Weights of a small multi-label image tagger: 17.4 epochs.
Rows from block 10 of a small multi-label image tagger, named by matrix and row number. Rows with one number belong to one neuron. Each number is 128 + 24 x the weight over its row's rms, rounded and kept within 0 to 255. All counts start at 0. Numbers have three digits each.
Before each neuron's rows are labels from the 100 images, of 14976, where the neuron reaches its largest size: "strongest on" is what is common among them. Only what is clearly more common there than usual is listed. The data: photos with spoken descriptions (Open Images, Localized Narratives).
# gate: MLP gate (model.blocks.10.mlp.gate.weight, 512x256), inputs 52-103
# fc1: MLP up (model.blocks.10.mlp.fc1.weight, 512x256), inputs 52-103
# fc2: MLP down (model.blocks.10.mlp.fc2.weight, 256x512, transposed), outputs 52-103

strongest on: text has "trees"; text has "sky"; text has "grass"
gate.424:143102130073104112144102134121123116123133164115122144137109109136143124132142146153150100121096119145127154144128140128129145163081097091085170153116109117
fc1.424:129160151141165136136157114165172091078096085088150118098123120117120092124170139129165137135155145128122096105127107110130106119143145188136093161130098112
fc2.424:132122166139171110182160125070134143153124087120109128086142125163133120164122123112110152140116125131141124113123145124115161115102193133130173091114128109

strongest on: text has "buildings"
gate.447:120150140086143142128148096145124116122145150102098144123150116147132109123158132109123113120082096121108150141148124078115157125120122160111121138080140087
fc1.447:138119115140116140152166143123121114119145168103129141161172148171137127163159129110144126154129144119161103149121112139134126102124117107111131132124137148
fc2.447:091106101127142132127117137086133131099137120123146096193140085103108090121126105125172122151138105120138103090162147106104103081152110119130124126108113082

strongest on: text has "trees"; text has "sky"
gate.491:099145111121137128112104166120131171126144144121146148129129099150090144141098096116099160133077141146125102168141168133140129107135095140132131110107116113
fc1.491:102113132146089108127087169164139163125161127148115140151126089146068143176126162170136117098091103146132106096127132141095083111093105142106145132129117117
fc2.491:100115139154078088121104110119115101116131156121141124144110156129105106170122162110094108110105126174146137148164140130116105128104132157128109116121110150

strongest on: text has "wall"; text has "table"
gate.206:134088115148155144090139133130157135146095137121121101109161116185134096136168095124126130132175109159113104153136104142148141095114140108083112162121159132
fc1.206:120144106104136112122149137152147089142142162119117149127117116140112087141159122104138168126127092187109095173160126131141132153138116117091140139140149101
fc2.206:160133125126122109155160131160125121107110148138131127117107139090139111131098127189105160123116139121121104112144119124118109085129111151090177105150087118

strongest on: text has "buildings"; text has "road"
gate.422:148098100094156137077112162156175121095156136108109117120151146138127118107114106096112114136133117126090141100107148151152149127100153134131138087128119086
fc1.422:149086124105140164070118114138151149147105122166109131137146097157113116100099154131090137094139110128082126089094136146150110139150138131096140110137138129
fc2.422:122131128111072079075130116115105090148124134155165119150141160116151153113141143155102152100136106143156144090114109154130157172113135093103131112164136108

strongest on: text has "trees"
gate.124:122075138116101107091098135097110092119143141123140107125201107171110126116123101124111141136102185142126093087137130109117110165106153182138119117120130143
fc1.124:146164106124077181134129179080121124129145169132165158097140196110110113118087105164116134123168119100137089090092121122110124100147085133124116147148123111
fc2.124:170119119115148139154084128171129151106134116142120090088145118152175112106107128112097112134083126144122084165133151117113099133166120164140112138141120150

strongest on: text has "buildings"
gate.441:136117090147082129096131151154180132130113109088129145125122125137116115068073161131140133097136141152085137111140145163145147126106111119109163118099136212
fc1.441:084110089114119108112177087161160132157097145131086134161139138158123137142149148094114132151168119113111098148179128108108105183112132132176129160149142139
fc2.441:162103124164120141101141141168125102118117145129134144110137144178103151110135124136112101119147132118133155116083143117152121108163103134094122114137156157

strongest on: text has "people"; text has "grass"; text has "ground"; text has "playing"
gate.367:088148118118132152116138114136153131156122136110118123148105093126117104125147106110119112120098110161146159118129152125132123119169146166152150145133125157
fc1.367:165088162127137121119086155132113139146125095125122111100130130129120171129128114165129136133147149121135107101132131103135142106108130145129114153121098145
fc2.367:131138112101113109122160117103081131124132175120126153145148122126095115110146157120148128077158089168125105121106167101125139130142136141142141142131143148

strongest on: text has "trees"; text has "sky"; text has "road"; text has "water"
gate.386:126143095095134096100132111123140152129131092124128121090117136113118086141120100133117142147159104095141084131138111138119096151130150128165129166128094145
fc1.386:122145124093157123122109128135148132159101089124136113143126162148145165058116143093129119121140158130096099145127087178128141119111117172143148129134101143
fc2.386:120089128081095117085117122109112088117133125118092119168122132144135091088173159170122116142118087108137122123119118126117201103091110107112096117136119150

strongest on: text has "trees"; text has "buildings"; text has "plants"
gate.488:170089153123179117128122162137107134115149123117134106163122176095160149149113186108111148109088137130135184135123104167139159130116076137076084126123129120
fc1.488:117140141135111108074131112139117108152091135125125130136140138149116116125148134105119112106083127147147164112124142130126136134094134144139168100163130080
fc2.488:077125156148161120062160125125135155090095143120148129114110168139162134113120121149091176118071150137123100111120135151087140127109117147171129107142110123

strongest on: text has "trees"; text has "sky"; text has "buildings"; text has "building"
gate.425:094153127118114139147144175105118156146144115121154181111135149135130087132132104147151110134168111170153152121157114116096146141124141147100118120143118139
fc1.425:108147130125132107135122127147138087179157105100148104125127111114149109116118104126096115139167116150176124104130045100088175116105157108110185129099111118
fc2.425:140125109149128071135108163077127157130116143158113126130136159124111148117142121088131152163108128168107140134127138122155131094137128132149113152052107162

strongest on: text has "wall"
gate.110:103144098118132141176164148121174144129113149135103117117149099144100131126153140055050130083122123131111126106180143138107143124173115140094141135101094098
fc1.110:147138140165131161128128134133110128132100119163112120183155096141105119127109151051149155103157172145107143108094134153130187106138099146111088123113079071
fc2.110:131138097108119129112134108088150129144108116109091150105140171156066111109130136122137128121157130119139112133114159112093134122092103084047131146127138182

strongest on: text has "buildings"
gate.344:127112070113132108119179135106136160149112165108127117110115155162182083101118133105134096144095151143123083105114131111099144116122101152085162119123152103
fc1.344:165101136101099098122158191181173154162164153150124119125110082155136125136108130102120132141151137108117146150190107157144118101137139119157127128129112122
fc2.344:141143127148107141086156135163121141117110141099170142143122147146082134134122139134156126106161101113127144159099089053120154141125143134104102128118179104

strongest on: text has "buildings"
gate.340:091108125127132118119114133135156109097118116103111176132145078111096151162180150128124128117139156140138145123115136123106127171164140137140156136152153127
fc1.340:120141126121096108141114108120110145124090140145163136150141139159126158122169132121141129129110100148167104170121139114134135110145116119142110119134146124
fc2.340:133131096136166108131081132175141108154152073156090140148126130122129198129126136159156096122134140118110143134130168155113123149146100120094160142118155138