Weights of a small multi-label image tagger: 2.91M parameters, 13800 steps.
Rows from block 10 of a small multi-label image tagger, named by matrix and row number. Rows with one number belong to one neuron. Each number is 128 + 24 x the weight over its row's rms, rounded and kept within 0 to 255. All counts start at 0. Numbers have three digits each.
After each neuron's rows are labels from the 100 images, of 14976, where the neuron reaches its largest size: "strongest on" is what is common among them. Only what is clearly more common there than usual is listed. The data: photos with spoken descriptions (Open Images, Localized Narratives). In brackets: how many of the 100, against the usual share in percent.
# gate: MLP gate (model.blocks.10.mlp.gate.weight, 512x256), inputs 104-155
# fc1: MLP up (model.blocks.10.mlp.fc1.weight, 512x256), inputs 104-155
# fc2: MLP down (model.blocks.10.mlp.fc2.weight, 256x512, transposed), outputs 104-155

gate.284:118126110107136136095110111127147139127117152114164145084100127142180179179129097090103133159150157071099135139142132109124100157124144103154111128161146071
fc1.284:138123150148156081115117136141153146135139175137165111131108148111134129133106131139114129103111140129099121156126140130106125143181171136128136137101095098
fc2.284:111137105115117133102142143126133121123169150059122144112118122157140137135139172131142128117136090160151114159115077119111103160147086103140153112108107132
strongest on: text has "grass" (27 vs 10.1)

gate.306:111143146147159127159146118148184142138151095132117138117093138143149112147107115154106142163074127138119138113126159123088134142124137149113143159121128126
fc1.306:140171107088157113145079115162125160172156136114098117119119125182129121117087160137131116096116095144145110132134135143150128148099149100160172117124099128
fc2.306:121131126153141144126159106120129126117071132122122128095116141138127110180114085151134110109109102160127122148127146104128088162113159081145107138153106164
strongest on: text has "trees" (59 vs 27.8)

gate.319:102135143113121129142097120145134142136146131138122150135125092143082104109102150129116121117140095130132155125132151127125138166115133123125163126152082144
fc1.319:123157148121100144144074113193147102142130137126172125128176114126113122145098125097102135134105118116139144138134125129128119137088111184139123131117099100
fc2.319:175114125151108114127092150140102095112147160159152140125113125140112158108146085093124156134142154107100165119136123135168108124142130129136151107093131194
strongest on: text has "sky" (55 vs 24.9)

gate.450:105148125116149096140133124114167149089125127123147128108103118126106124149121104158123085170157145157131128088116109119122182158126117108168082128108124126
fc1.450:148085124104123129103113132092164092127151112138149163114115136163125110082153146085152147149118112115136093180107150086104143124143157113111135155162140086
fc2.450:117157148150150123125105123153110124127092130123145138115077128133104119136157129100130142130115106159150113103166125120147133136181113124084087130148118127
strongest on: text has "sky" (80 vs 24.9); text has "trees" (70 vs 27.8); text has "buildings" (37 vs 11.2); text has "building" (31 vs 8.9)

gate.468:091136127096145129141155082152113104115138141127101129122132155140148142139081098114090085151165099113138079104097139139083093129147135117108132148096123112
fc1.468:118146138152148165119115135144141160157163119099135148152117182130111161109136091128140148138145106089142112118129144134101128114133136156098153102123116120
fc2.468:165105068154109127154157097158177143121101145138110115126108124122102129150118110122103147128112167132110117128092150120120143110095098135114115130171178115
strongest on: text has "grass" (33 vs 10.1)

gate.21:113078130180145103111176126127126141163097125145113135140146134152117146108130140140122139124148135106142094128110142122138120132170091113169126123142145110
fc1.21:139146134144130103112095116124148126085108123142170091169099102130093080169119159156122115162126103123168145119131127112141135121078133122120139145150116111
fc2.21:133127142161121141147110132122130149146146148112108071143125095137108103138109137136162113139126141145116127123154151115124141103169124119143116134129081133
strongest on: text has "sky" (55 vs 24.9)

gate.289:085123138085141136120152170141124109119138115113148150103104128147122126141162123138147114121126144146158119115111100118116116095108109151136140089140149098
fc1.289:080129133134098101120166151101133143112161093104149137119116098170114092074076142140140115115136119141133145142151159171163126165113131152115123121186160100
fc2.289:137126101156113186122134119116136143143117091120110130135108121131117110112141127123133099137130156145134154166141151167149117121132112105108097160148137121
strongest on: text has "sky" (51 vs 24.9); text has "building" (33 vs 8.9)

gate.91:165102162098140125104120143174121140109106133116148132086148073149142149144151132134130138118109119131200110107114145132117130127110112134141124154119099139
fc1.91:091123142124125187154096165142098090144124140100198137123159152148160158157123113125113123121121122110136122123110153112110162120085103145095110123116146069
fc2.91:105124136098123139152101109118130125117131114124120091139153165124121120091094152127122149112158128105165087112144139097140138115133150135124104165151110095
strongest on: text has "trees" (60 vs 27.8)

gate.315:127162133095129129120123129128137152149106132130114112090136170129115159159130132133134118137142117177123098119131119097125135168137139136138171085122143126
fc1.315:119132117117134136121107082092098124127115100088103110149180178120110180115143090137148102111131101065164115156146138148128130096108152114184157168154173090
fc2.315:152127144119110119102137105129119095150149159101160125132098119121125067098122121093112116142170179087096195111123108135125130129108134147133118138082116117
strongest on: text has "grass" (28 vs 10.1)

gate.267:131126148137107166134093095104175140179129107110137134106157130156112123102111126112168147100077147112137129176133105163112172135073105139158144138078143146
fc1.267:117147088111122111100150174150118094123128129138141149158124072117111150143146117141068140154146161142111091123143168148118119128133146137078127154169160088
fc2.267:132128135112092105140076125132120151144132129152146151133096087146107097146148109094128138151176127146139150143160113156107121135122117186147130106091157106
strongest on: text has "sky" (54 vs 24.9)

gate.440:137132122127096139135085145150129155135105120129122135134126099134112156145079109132150140117140125104119110137128104118084124144123142130146137101149073098
fc1.440:117067129101161107140137200135081143138130115158158115134108136148151132143151123146133119124110140118140116158145163133136083098106126162149105116147108096
fc2.440:126098107167191122108109103137117166132136087081102137093118149138155153088126141160113137099120085109101152125132132115130163142114143131139128098164134150
strongest on: text has "trees" (68 vs 27.8); text has "people" (57 vs 21.8); text has "group" (25 vs 6.8)

gate.405:098118111109139132143121161122116137184129137111111127104094109155172138103110131114127100167119128144084120102142104095114131104090096106158115129138141111
fc1.405:123095121143152120148141109155128120144097139107136126087122148100149135149140085162131130204145151169107121139099118114072117116108127121107155131144144112
fc2.405:123156132085095104149125107113139116119138113123133136128140166206144124156139130112128172146179132105096079154102124086163118106158112136122135167099169151
strongest on: text has "grass" (30 vs 10.1)

gate.488:110148116113145178109150094095145100144154163105124146179096166166099121111177145158101170138163136130097104136111136148110110140133164147156135135133157130
fc1.488:125110133129118137167149096155114161169152124129111141112095110125137061191113113142106108154136117185115102171084152101128141106154127129123131118139095116
fc2.488:136092083141168117129138151137149131111096126124129096150131158163131114129078163127142164151128151121111161133128117126121123092129098105098154127170118122
strongest on: text has "trees" (77 vs 27.8); text has "buildings" (33 vs 11.2); text has "plants" (25 vs 9.7)

gate.264:127140123147113134118101151126149137098141145116206101122142130128142113157128167130149177147142146146107118159128081163130097128102101115151111158109099099
fc1.264:097128066110132120130144144167141141177107152115143134108119084120144166169148116124126124137144116112149169129135151133117160138106133118144147200140155143
fc2.264:165115096161154141131147116117138134111142113149156140137124176121123144124145153130140114120143102128119167145137107103131164124137123097119117125137143174
strongest on: text has "sky" (50 vs 24.9); text has "water" (29 vs 7.8)