Weights of a small multi-label image tagger.
Training: normuon at rate 0.002, 13800 steps.
Data: trained on photos with spoken descriptions (Open Images, Localized Narratives), 50862 training examples.
Rows from block 5 of a small multi-label image tagger, named by matrix and row number. Rows with one number belong to one neuron. Each number is 50 + 12 x the weight over its row's rms, rounded and kept within 0 to 99. All counts start at 0. After the name is the row's rms in percent of the matrix's.
After each neuron's rows are labels from the 100 images, of 14976, where the neuron reaches its largest size: "top examples" is what is common among them. Only what is clearly more common there than usual is listed. The data: photos with spoken descriptions (Open Images, Localized Narratives). In brackets: how many of the 100, against the usual share in percent.
# gate: MLP gate (model.blocks.5.mlp.gate.weight, 256x128), inputs 0-42
# fc1: MLP up (model.blocks.5.mlp.fc1.weight, 256x128), inputs 0-42
# fc2: MLP down (model.blocks.5.mlp.fc2.weight, 128x256, transposed), outputs 0-42

gate.211 089:58 59 50 49 73 54 49 51 73 38 29 51 42 34 42 53 49 35 55 61 43 37 33 73 44 49 51 66 53 58 52 49 47 37 55 53 69 54 58 64 85 49 43
fc1.211 095:49 51 56 60 45 43 50 42 16 22 54 53 37 60 24 56 55 62 40 69 46 66 44 69 44 45 45 39 61 79 65 37 62 41 46 57 30 63 62 47 38 67 22
fc2.211 069:51 55 39 42 58 31 45 52 46 31 55 58 57 47 63 52 46 78 41 40 45 35 49 58 33 60 65 70 73 54 63 63 42 52 41 58 48 56 43 41 62 43 47
top examples: text has "grass" (26 vs 10.1)

gate.39 105:47 41 51 52 47 44 63 49 69 38 32 70 40 51 40 48 62 36 72 37 51 45 74 44 51 39 50 59 65 54 67 39 73 60 46 81 48 71 61 39 48 13 26
fc1.39 100:43 41 63 76 66 28 50 49 30 28 27 58 73 39 44 63 31 68 50 58 32 56 39 46 68 69 55 51 57 49 21 39 52 45 44 49 54 49 71 52 47 41 56
fc2.39 094:44 39 44 43 72 40 48 61 33 45 36 38 54 37 53 52 49 51 54 43 21 37 77 48 56 50 57 48 54 38 46 66 55 33 25 54 55 40 42 41 61 52 53
top examples: text has "grass" (27 vs 10.1)

gate.240 112:28 34 54 48 49 59 31 57 67 23 56 60 42 47 42 61 44 55 62 20 62 62 67 42 54 41 79 57 47 58 63 64 51 59 45 51 50 65 33 70 61 54 72
fc1.240 112:22 59 45 56 34 41 63 56 53 45 45 62 49 42 66 37 61 53 37 36 50 48 32 33 61 57 32 52 59 30 81 44 66 24 64 37 65 50 34 53 47 67 67
fc2.240 099:45 58 38 56 74 53 44 51 56 62 49 52 41 30 65 42 46 46 58 33 62 52 47 37 42 44 52 12 52 52 54 37 46 55 41 46 40 23 67 51 55 44 43
top examples: text has "plants" (26 vs 9.7)

gate.32 098:57 62 42 48 63 26 56 49 35 44 27 68 60 57 56 47 23 45 66 54 35 71 74 49 53 28 31 57 45 47 51 47 38 40 40 52 45 45 50 60 50 48 67
fc1.32 100:40 62 41 40 55 45 68 40 62 70 62 28 48 59 49 68 69 62 22 56 30 45 66 56 52 58 60 40 63 58 31 52 47 16 38 65 54 51 60 50 56 47 47
fc2.32 113:46 72 34 69 41 71 58 41 54 24 78 58 49 55 63 29 47 23 30 31 48 28 44 54 57 35 35 51 54 37 23 55 53 39 54 38 40 56 32 32 50 54 41
top examples: text has "grass" (27 vs 10.1)

gate.7 093:59 45 70 72 50 42 63 39 52 51 57 60 54 55 53 46 66 43 51 28 55 63 55 50 58 44 33 66 45 55 76 71 46 42 34 58 64 39 48 52 49 63 51
fc1.7 098:41 49 15 51 37 59 51 69 40 55 52 67 59 53 71 50 19 53 50 42 57 44 63 43 42 62 36 40 48 44 73 52 44 50 66 66 43 42 56 37 58 51 71
fc2.7 109:60 39 62 59 60 52 55 47 39 63 26 44 53 42 36 52 56 42 66 68 43 36 44 33 48 51 58 39 41 59 54 51 65 64 22 39 58 27 78 40 46 46 62
top examples: text has "plants" (27 vs 9.7)

gate.175 099:70 53 64 43 51 46 68 59 30 38 37 67 50 52 54 50 77 53 33 47 42 33 42 48 50 33 55 48 44 46 56 43 71 80 56 64 58 62 60 62 46 37 63
fc1.175 097:44 37 68 70 50 65 13 49 68 71 43 53 36 44 71 46 42 58 40 35 41 61 57 39 59 45 38 47 53 38 61 47 37 41 38 48 41 36 37 66 64 87 62
fc2.175 112:42 48 54 49 41 56 61 43 59 49 47 59 69 45 72 53 41 53 29 57 53 45 57 67 54 48 53 63 39 56 66 54 35 40 77 51 37 68 36 49 45 46 53
top examples: text has "grass" (42 vs 10.1); text has "ground" (27 vs 7.7)

gate.96 097:59 41 52 54 50 62 39 54 49 58 37 46 51 37 34 59 58 53 50 43 65 58 60 37 28 60 63 51 33 41 16 58 70 51 62 74 65 31 59 37 30 31 44
fc1.96 098:47 49 34 68 72 28 55 56 30 66 55 49 46 28 37 35 42 51 62 52 49 61 65 54 53 58 50 56 63 75 54 62 36 45 42 35 42 67 34 50 56 63 37
fc2.96 092:44 28 34 53 46 59 70 48 52 53 79 54 60 47 44 43 56 42 36 48 74 38 37 70 22 42 73 61 58 57 44 37 53 38 58 61 33 73 63 48 70 44 47
top examples: text has "grass" (36 vs 10.1)

gate.38 098:47 52 58 53 38 62 59 36 60 31 50 60 37 53 58 49 34 54 41 60 53 55 47 56 51 40 43 41 52 59 21 51 45 76 59 46 62 45 45 27 54 31 43
fc1.38 099:40 39 50 44 37 49 44 46 38 79 76 56 71 54 42 55 43 44 56 39 65 30 57 51 38 59 62 58 42 63 68 48 68 72 22 41 45 49 67 69 48 60 42
fc2.38 108:48 59 67 72 49 27 38 54 53 50 33 44 68 57 53 50 47 53 34 47 37 50 42 53 60 38 40 38 52 12 48 45 83 54 46 49 49 56 62 62 35 48 74
top examples: text has "sky" (76 vs 24.9); text has "trees" (57 vs 27.8)

gate.205 107:59 42 63 62 60 42 43 48 45 39 49 34 59 51 45 39 47 54 54 51 47 51 59 40 57 25 50 34 53 63 48 59 59 54 56 39 30 56 63 48 69 54 37
fc1.205 106:37 44 51 39 36 70 37 48 60 50 50 45 54 62 70 55 41 42 65 54 48 47 60 54 56 53 37 66 41 33 50 44 51 47 39 47 77 63 47 57 42 52 33
fc2.205 115:59 34 38 43 45 55 33 17 54 82 46 36 54 53 75 58 57 50 51 54 53 63 70 35 52 28 45 58 52 46 56 55 55 45 47 52 54 66 38 55 54 48 65
top examples: text has "sky" (55 vs 24.9); text has "clouds" (30 vs 4.5)