From a checkpoint of a small multi-label image tagger: 13800 steps, batches of 64.
Rows from block 6 of a small multi-label image tagger, named by matrix and row number. Rows with one number belong to one neuron. Each number is 128 + 32 x the weight over its row's rms, rounded and kept within 0 to 255. All counts start at 0. After the name is the row's rms in percent of the matrix's.
Before each neuron's rows are labels from the 100 images, of 14976, where the neuron reaches its largest size: "colour at peak" is the nearest of a few named colours to the mean colour under the peak; "place" is the part of the image that holds the peak. Only what is clearly more common there than usual is listed. The data: photos with spoken descriptions (Open Images, Localized Narratives). In brackets: how many of the 100.
# gate: MLP gate (model.blocks.6.mlp.gate.weight, 256x128), inputs 0-42
# fc1: MLP up (model.blocks.6.mlp.fc1.weight, 256x128), inputs 0-42
# fc2: MLP down (model.blocks.6.mlp.fc2.weight, 128x256, transposed), outputs 0-42

colour at peak: grey (70)
place: top right (41)
gate.158 091 [155 124 103 111 136 176 133  92 108  96  79 146 123 156 160 121 106 133 152 136  83 146 159  98 110  90  87 131 116 183 174 186 174 204 116  98 116 161 136  96 131 105 175]
fc1.158 099 [155  81 125 116 118 198 128 114 137  75  42 166 105 134 142 169  90 189 119 149  89 133 112  97 125 114  57 125 139 172 167 122 125 137 107 138 145  91 136 136  94  93 164]
fc2.158 083 [135 139  77 125 100 129 154 106 152 133  56  49  99 118  70 131 168 100 158 146 115 101 124 116 137  70 165 127  79 141  95 139  91 135 102 116 120 132 129 145 164 104 115]

colour at peak: black (34)
place: top right (32)
gate.74 102 [ 48 162 136 135 112 102 117 188 113 166 114  87  94  88  90  93  79 150 128 100 149 146  65 117 152  92 133 169 159  97 136 137 132  92 120 124 154 144 103  92 173 162 142]
fc1.74 102 [ 73 133 149 136  97 109 169  94 105 138 157 124 123  96  91 134  61 129 119 135  75 133 130 153 155 115 139 181 152 158 132 149 167 123 121 111 161 119 149  87 141 147 147]
fc2.74 111 [128 157  80 163 152  83 131 111 157 152  99 109 143 159 169 144 196 112  80 126  76 125 174 127 142 139 187 135  89 124 106 160 186  78 124  58 142 187 157 103 147 119 116]

colour at peak: pink (41); white (36)
place: bottom right (33)
gate.29 097 [118 142 121 176 166 156  79 149 130 150 126 143 132 168 115 140 182 116 101 116 167  94 120 117 153 181 161 103 158 117 191 135 143  86 135 146 152 143 123 152 117 119  39]
fc1.29 108 [ 48 107 166 126 147 141 154 146 168 168 164 135 132 136 160 102 159 111 134 176 146 115 112 168 137  89 132  80 110  96 138  93  99 126 117 150 179  76 121 133 121  98 163]
fc2.29 111 [147 158 148 141 173 115  92 145 111 171 140 127 154  99  99 153 109 201 134 110 142 125 186 123  98  93 155  88 168 119 110 144 171 133  87 149 138  82 134 102 127 116 157]

colour at peak: white (30); pink (25)
place: top right (38)
gate.176 098 [168  89 100 177 105 138 127 157 146 157 143 135 129 168 192 123 141 188 123 173  85 101  71 145 115 101 105  59 110 135 119 129 148 112 102 157  46 182 141 121 194 145 180]
fc1.176 098 [143  95 131 131 144 133  86 112 118 148 105 167 134 161 177 112 158 124 134 160  98 120 103 183 126  44  81  56 135 119  93 124 136  96 160 138 119 153 127 126 143 195 166]
fc2.176 118 [ 72 126 132 116 100 141 159 144 118  61 115  82 136 166 125  67 165 114 104 145 111  97  80  88 108 150 130 166 144 145  95  66  99 169 114 175 161 162 156 163 126 148 128]

colour at peak: black (50)
place: top right (51)
gate.7 100 [ 73 155 167 124 112  83 186 111 139 136 100 108  67 155 129 146 104 160 157 198  87 112 112 167 129  80 131 118 171 117 116  71 120  90  60 126  86 131  96 121 150 163 162]
fc1.7 098 [161 102 134 101 139 126 164 160 135 106  96 174 133 180 100 107 129 114 125 152 166 143  87 117 162  96 121 172 143 120  82 115 117  94 136 134 161  88 120  19 145 129 169]
fc2.7 110 [147 161 160 109  90 104 123 126  61  98 167 129 154  95 161 106 158 127 100 198 169 141 196 166 111 142 100 100 122 120 117 118 114  73  56 185 177  95 150 131 127 140 164]

colour at peak: pink (36)
place: centre (25)
gate.2 106 [159 167 166 113 144 105 154 127 119 165  85 159  96 188 139  95  99 121 124 174 100 144  95 126 138 136 157 105  73 128 108  87 171 164 136 137 159 150 125 153  87 116  68]
fc1.2 106 [143 165  95  93 154 122 129 125 121 105 143 184 173 167 152 118 123  96 155 140 176 144 172 101 146  97 138 100 141  97  88 138 125 124 122 111 152 116  94 160 149 122 132]
fc2.2 117 [114 106 118 182 122 162 170 110 125  43 104 129 166 145 116 124 148 101 153 101 124 155 146 128 104 123 150 126 119 148 134 141 190  45  93 118 136 139 155  51 105 134 101]

colour at peak: black (31)
place: bottom left (40)
gate.49 092 [142  93 136 174  97 133 191 130  96 149 167 146 113 120 118 129  92 118 172 113  67 130 133  93 136  94 138 147 131 120 167 139  96 155 136 124 163  62 162 118 142  55 101]
fc1.49 089 [106  67  84  72 143 107 233 152 143 102 100 146 137 125  57 127  37 144 113 202 148  68 118 136 138 120 117 120  96 119 145 132 179 156 156 167  80 180  97 150  98 158 129]
fc2.49 090 [ 93 134 110 167 112 102 115 113 129 100 131 166 148 146 158  61 181  72 105  87  98  96 172 116 117 182 134 138  94 111 105  95  96 158 129  25  92 184 104 148 114 128 137]

colour at peak: white (74)
place: top left (39)
gate.42 091 [139  99 170 182 106 139 191 142 138 152 135 138 172 129 108 143  82 137 132 115  91 126 147 102  99 148 112 104 110 162 175  97 122 144  60 152  69 126 138 106 156  78 112]
fc1.42 097 [ 93 108 154 135 123 138 187 143 122 119  88 166 117 123 129 127  67 147 130 179  98 131 135 112 159 167 133 162  85 108  93 115  88 161  48 150  92 140 112 120 117  85 148]
fc2.42 107 [143 117 151  68  97 108 169 139 127 120 114  88 189 139  95 155 174 110  93 106  91 105 172 123 130  79 111 133  83  60 117  73 147 137 112 120  87 116 173 139 122 118 107]

colour at peak: black (39)
place: top right (53)
gate.194 090 [146 144 141 111  97 148 162 159 111 124 157  99  96 183 179  96 123 133 166 188  74 123  81 137 130 146 158 182 127 144 168  91 107 108 119 170  98 142 176 118  69 138 153]
fc1.194 087 [147 149 152 151 123  90 118 113 156 142 107 146 152 105 100 159 101 183 193 144  37  99 112  97 233 115 129 146 130 127 103 129  89  84 102 157 114 108 145  93 150 171 140]
fc2.194 088 [101 125 166  81 129 130 126 165 134 107 159  79 197 117 116  93 171 156  98  98 152 193 143 152 131 127 137  85  86 133 138 119 123 114 150 152 129 166 106 155 134 120 162]

colour at peak: brown (64)
place: bottom right (34)
gate.252 100 [178 132 125 176  87  66 122 104 140  65 163 145 103 146 199 128 113 138 101 146 139 110 120 138 183  75 112 142 166 119 145  74 127 112  90  75 160  99 169  99 166 104  68]
fc1.252 095 [162 179 109 180  99 146 179 116 135 133 150 135 167  88 198 175 167 104 151 129 194 177 155 101  45 141 100 130 147 183  87 149 121 118 129 157 180 164 120 136  96 151 109]
fc2.252 085 [135  90 162 125 177 141 147 102 186 160  74 105 135 112 165 134 124 117 160 110  81 116 171 180 113 173 105 103 117 118  93 126  89 140  91 210 177 134 117  93 173 116 119]

colour at peak: white (72)
place: top left (47); top right (33)
gate.208 094 [126 144  96 113 116 105 102  71 149 129 204 127 123  84  99  75 212 118 153 128 122 110 102  89  39 123 158 126 150 171 111 168 131  92  97 114 141  89 113 119 114  82 156]
fc1.208 102 [128 193 127 106  96 112 114 135 135 156 115 154 134 117 116 193  84 171 165 101 116 184 139 175 166 148 158  96 104 125 165  62 107 154  74 176 173 117 132 147 115 115 151]
fc2.208 090 [155  86 133 126 156 106 152 136 105 119  88 132 122   0  81  71  82 121 144 128 126 131 176 144  76 122 162 112 153 129 159 105  42 145 147 169 144 103 101  72 157 108 138]

colour at peak: white (33)
place: top right (33)
gate.239 091 [118 117 144 109 118 114 112 186  61 189 124 129  93  98 155 154 245 118 128  95  73 146 122 100 122 178 106 123 119 108 176 147 135 124 144 137 134 148 143 148 130 149 115]
fc1.239 093 [102 140 141 154 141  95 138 135 114 109 134 102 118 158  88 128   0  85 132 179 124 115 173 162 129 155 116 132 128 139 123 113 116 148 142 112 117  92 116  96 136 100  75]
fc2.239 127 [ 85 116 146 103 148 184 112 128 112 172 159 148 102 137  97  72  95 132 108 175 158 130 151 118 125 127 147 167 150  98 160 189 101 138 101 159 130  94 107  86 184 126 169]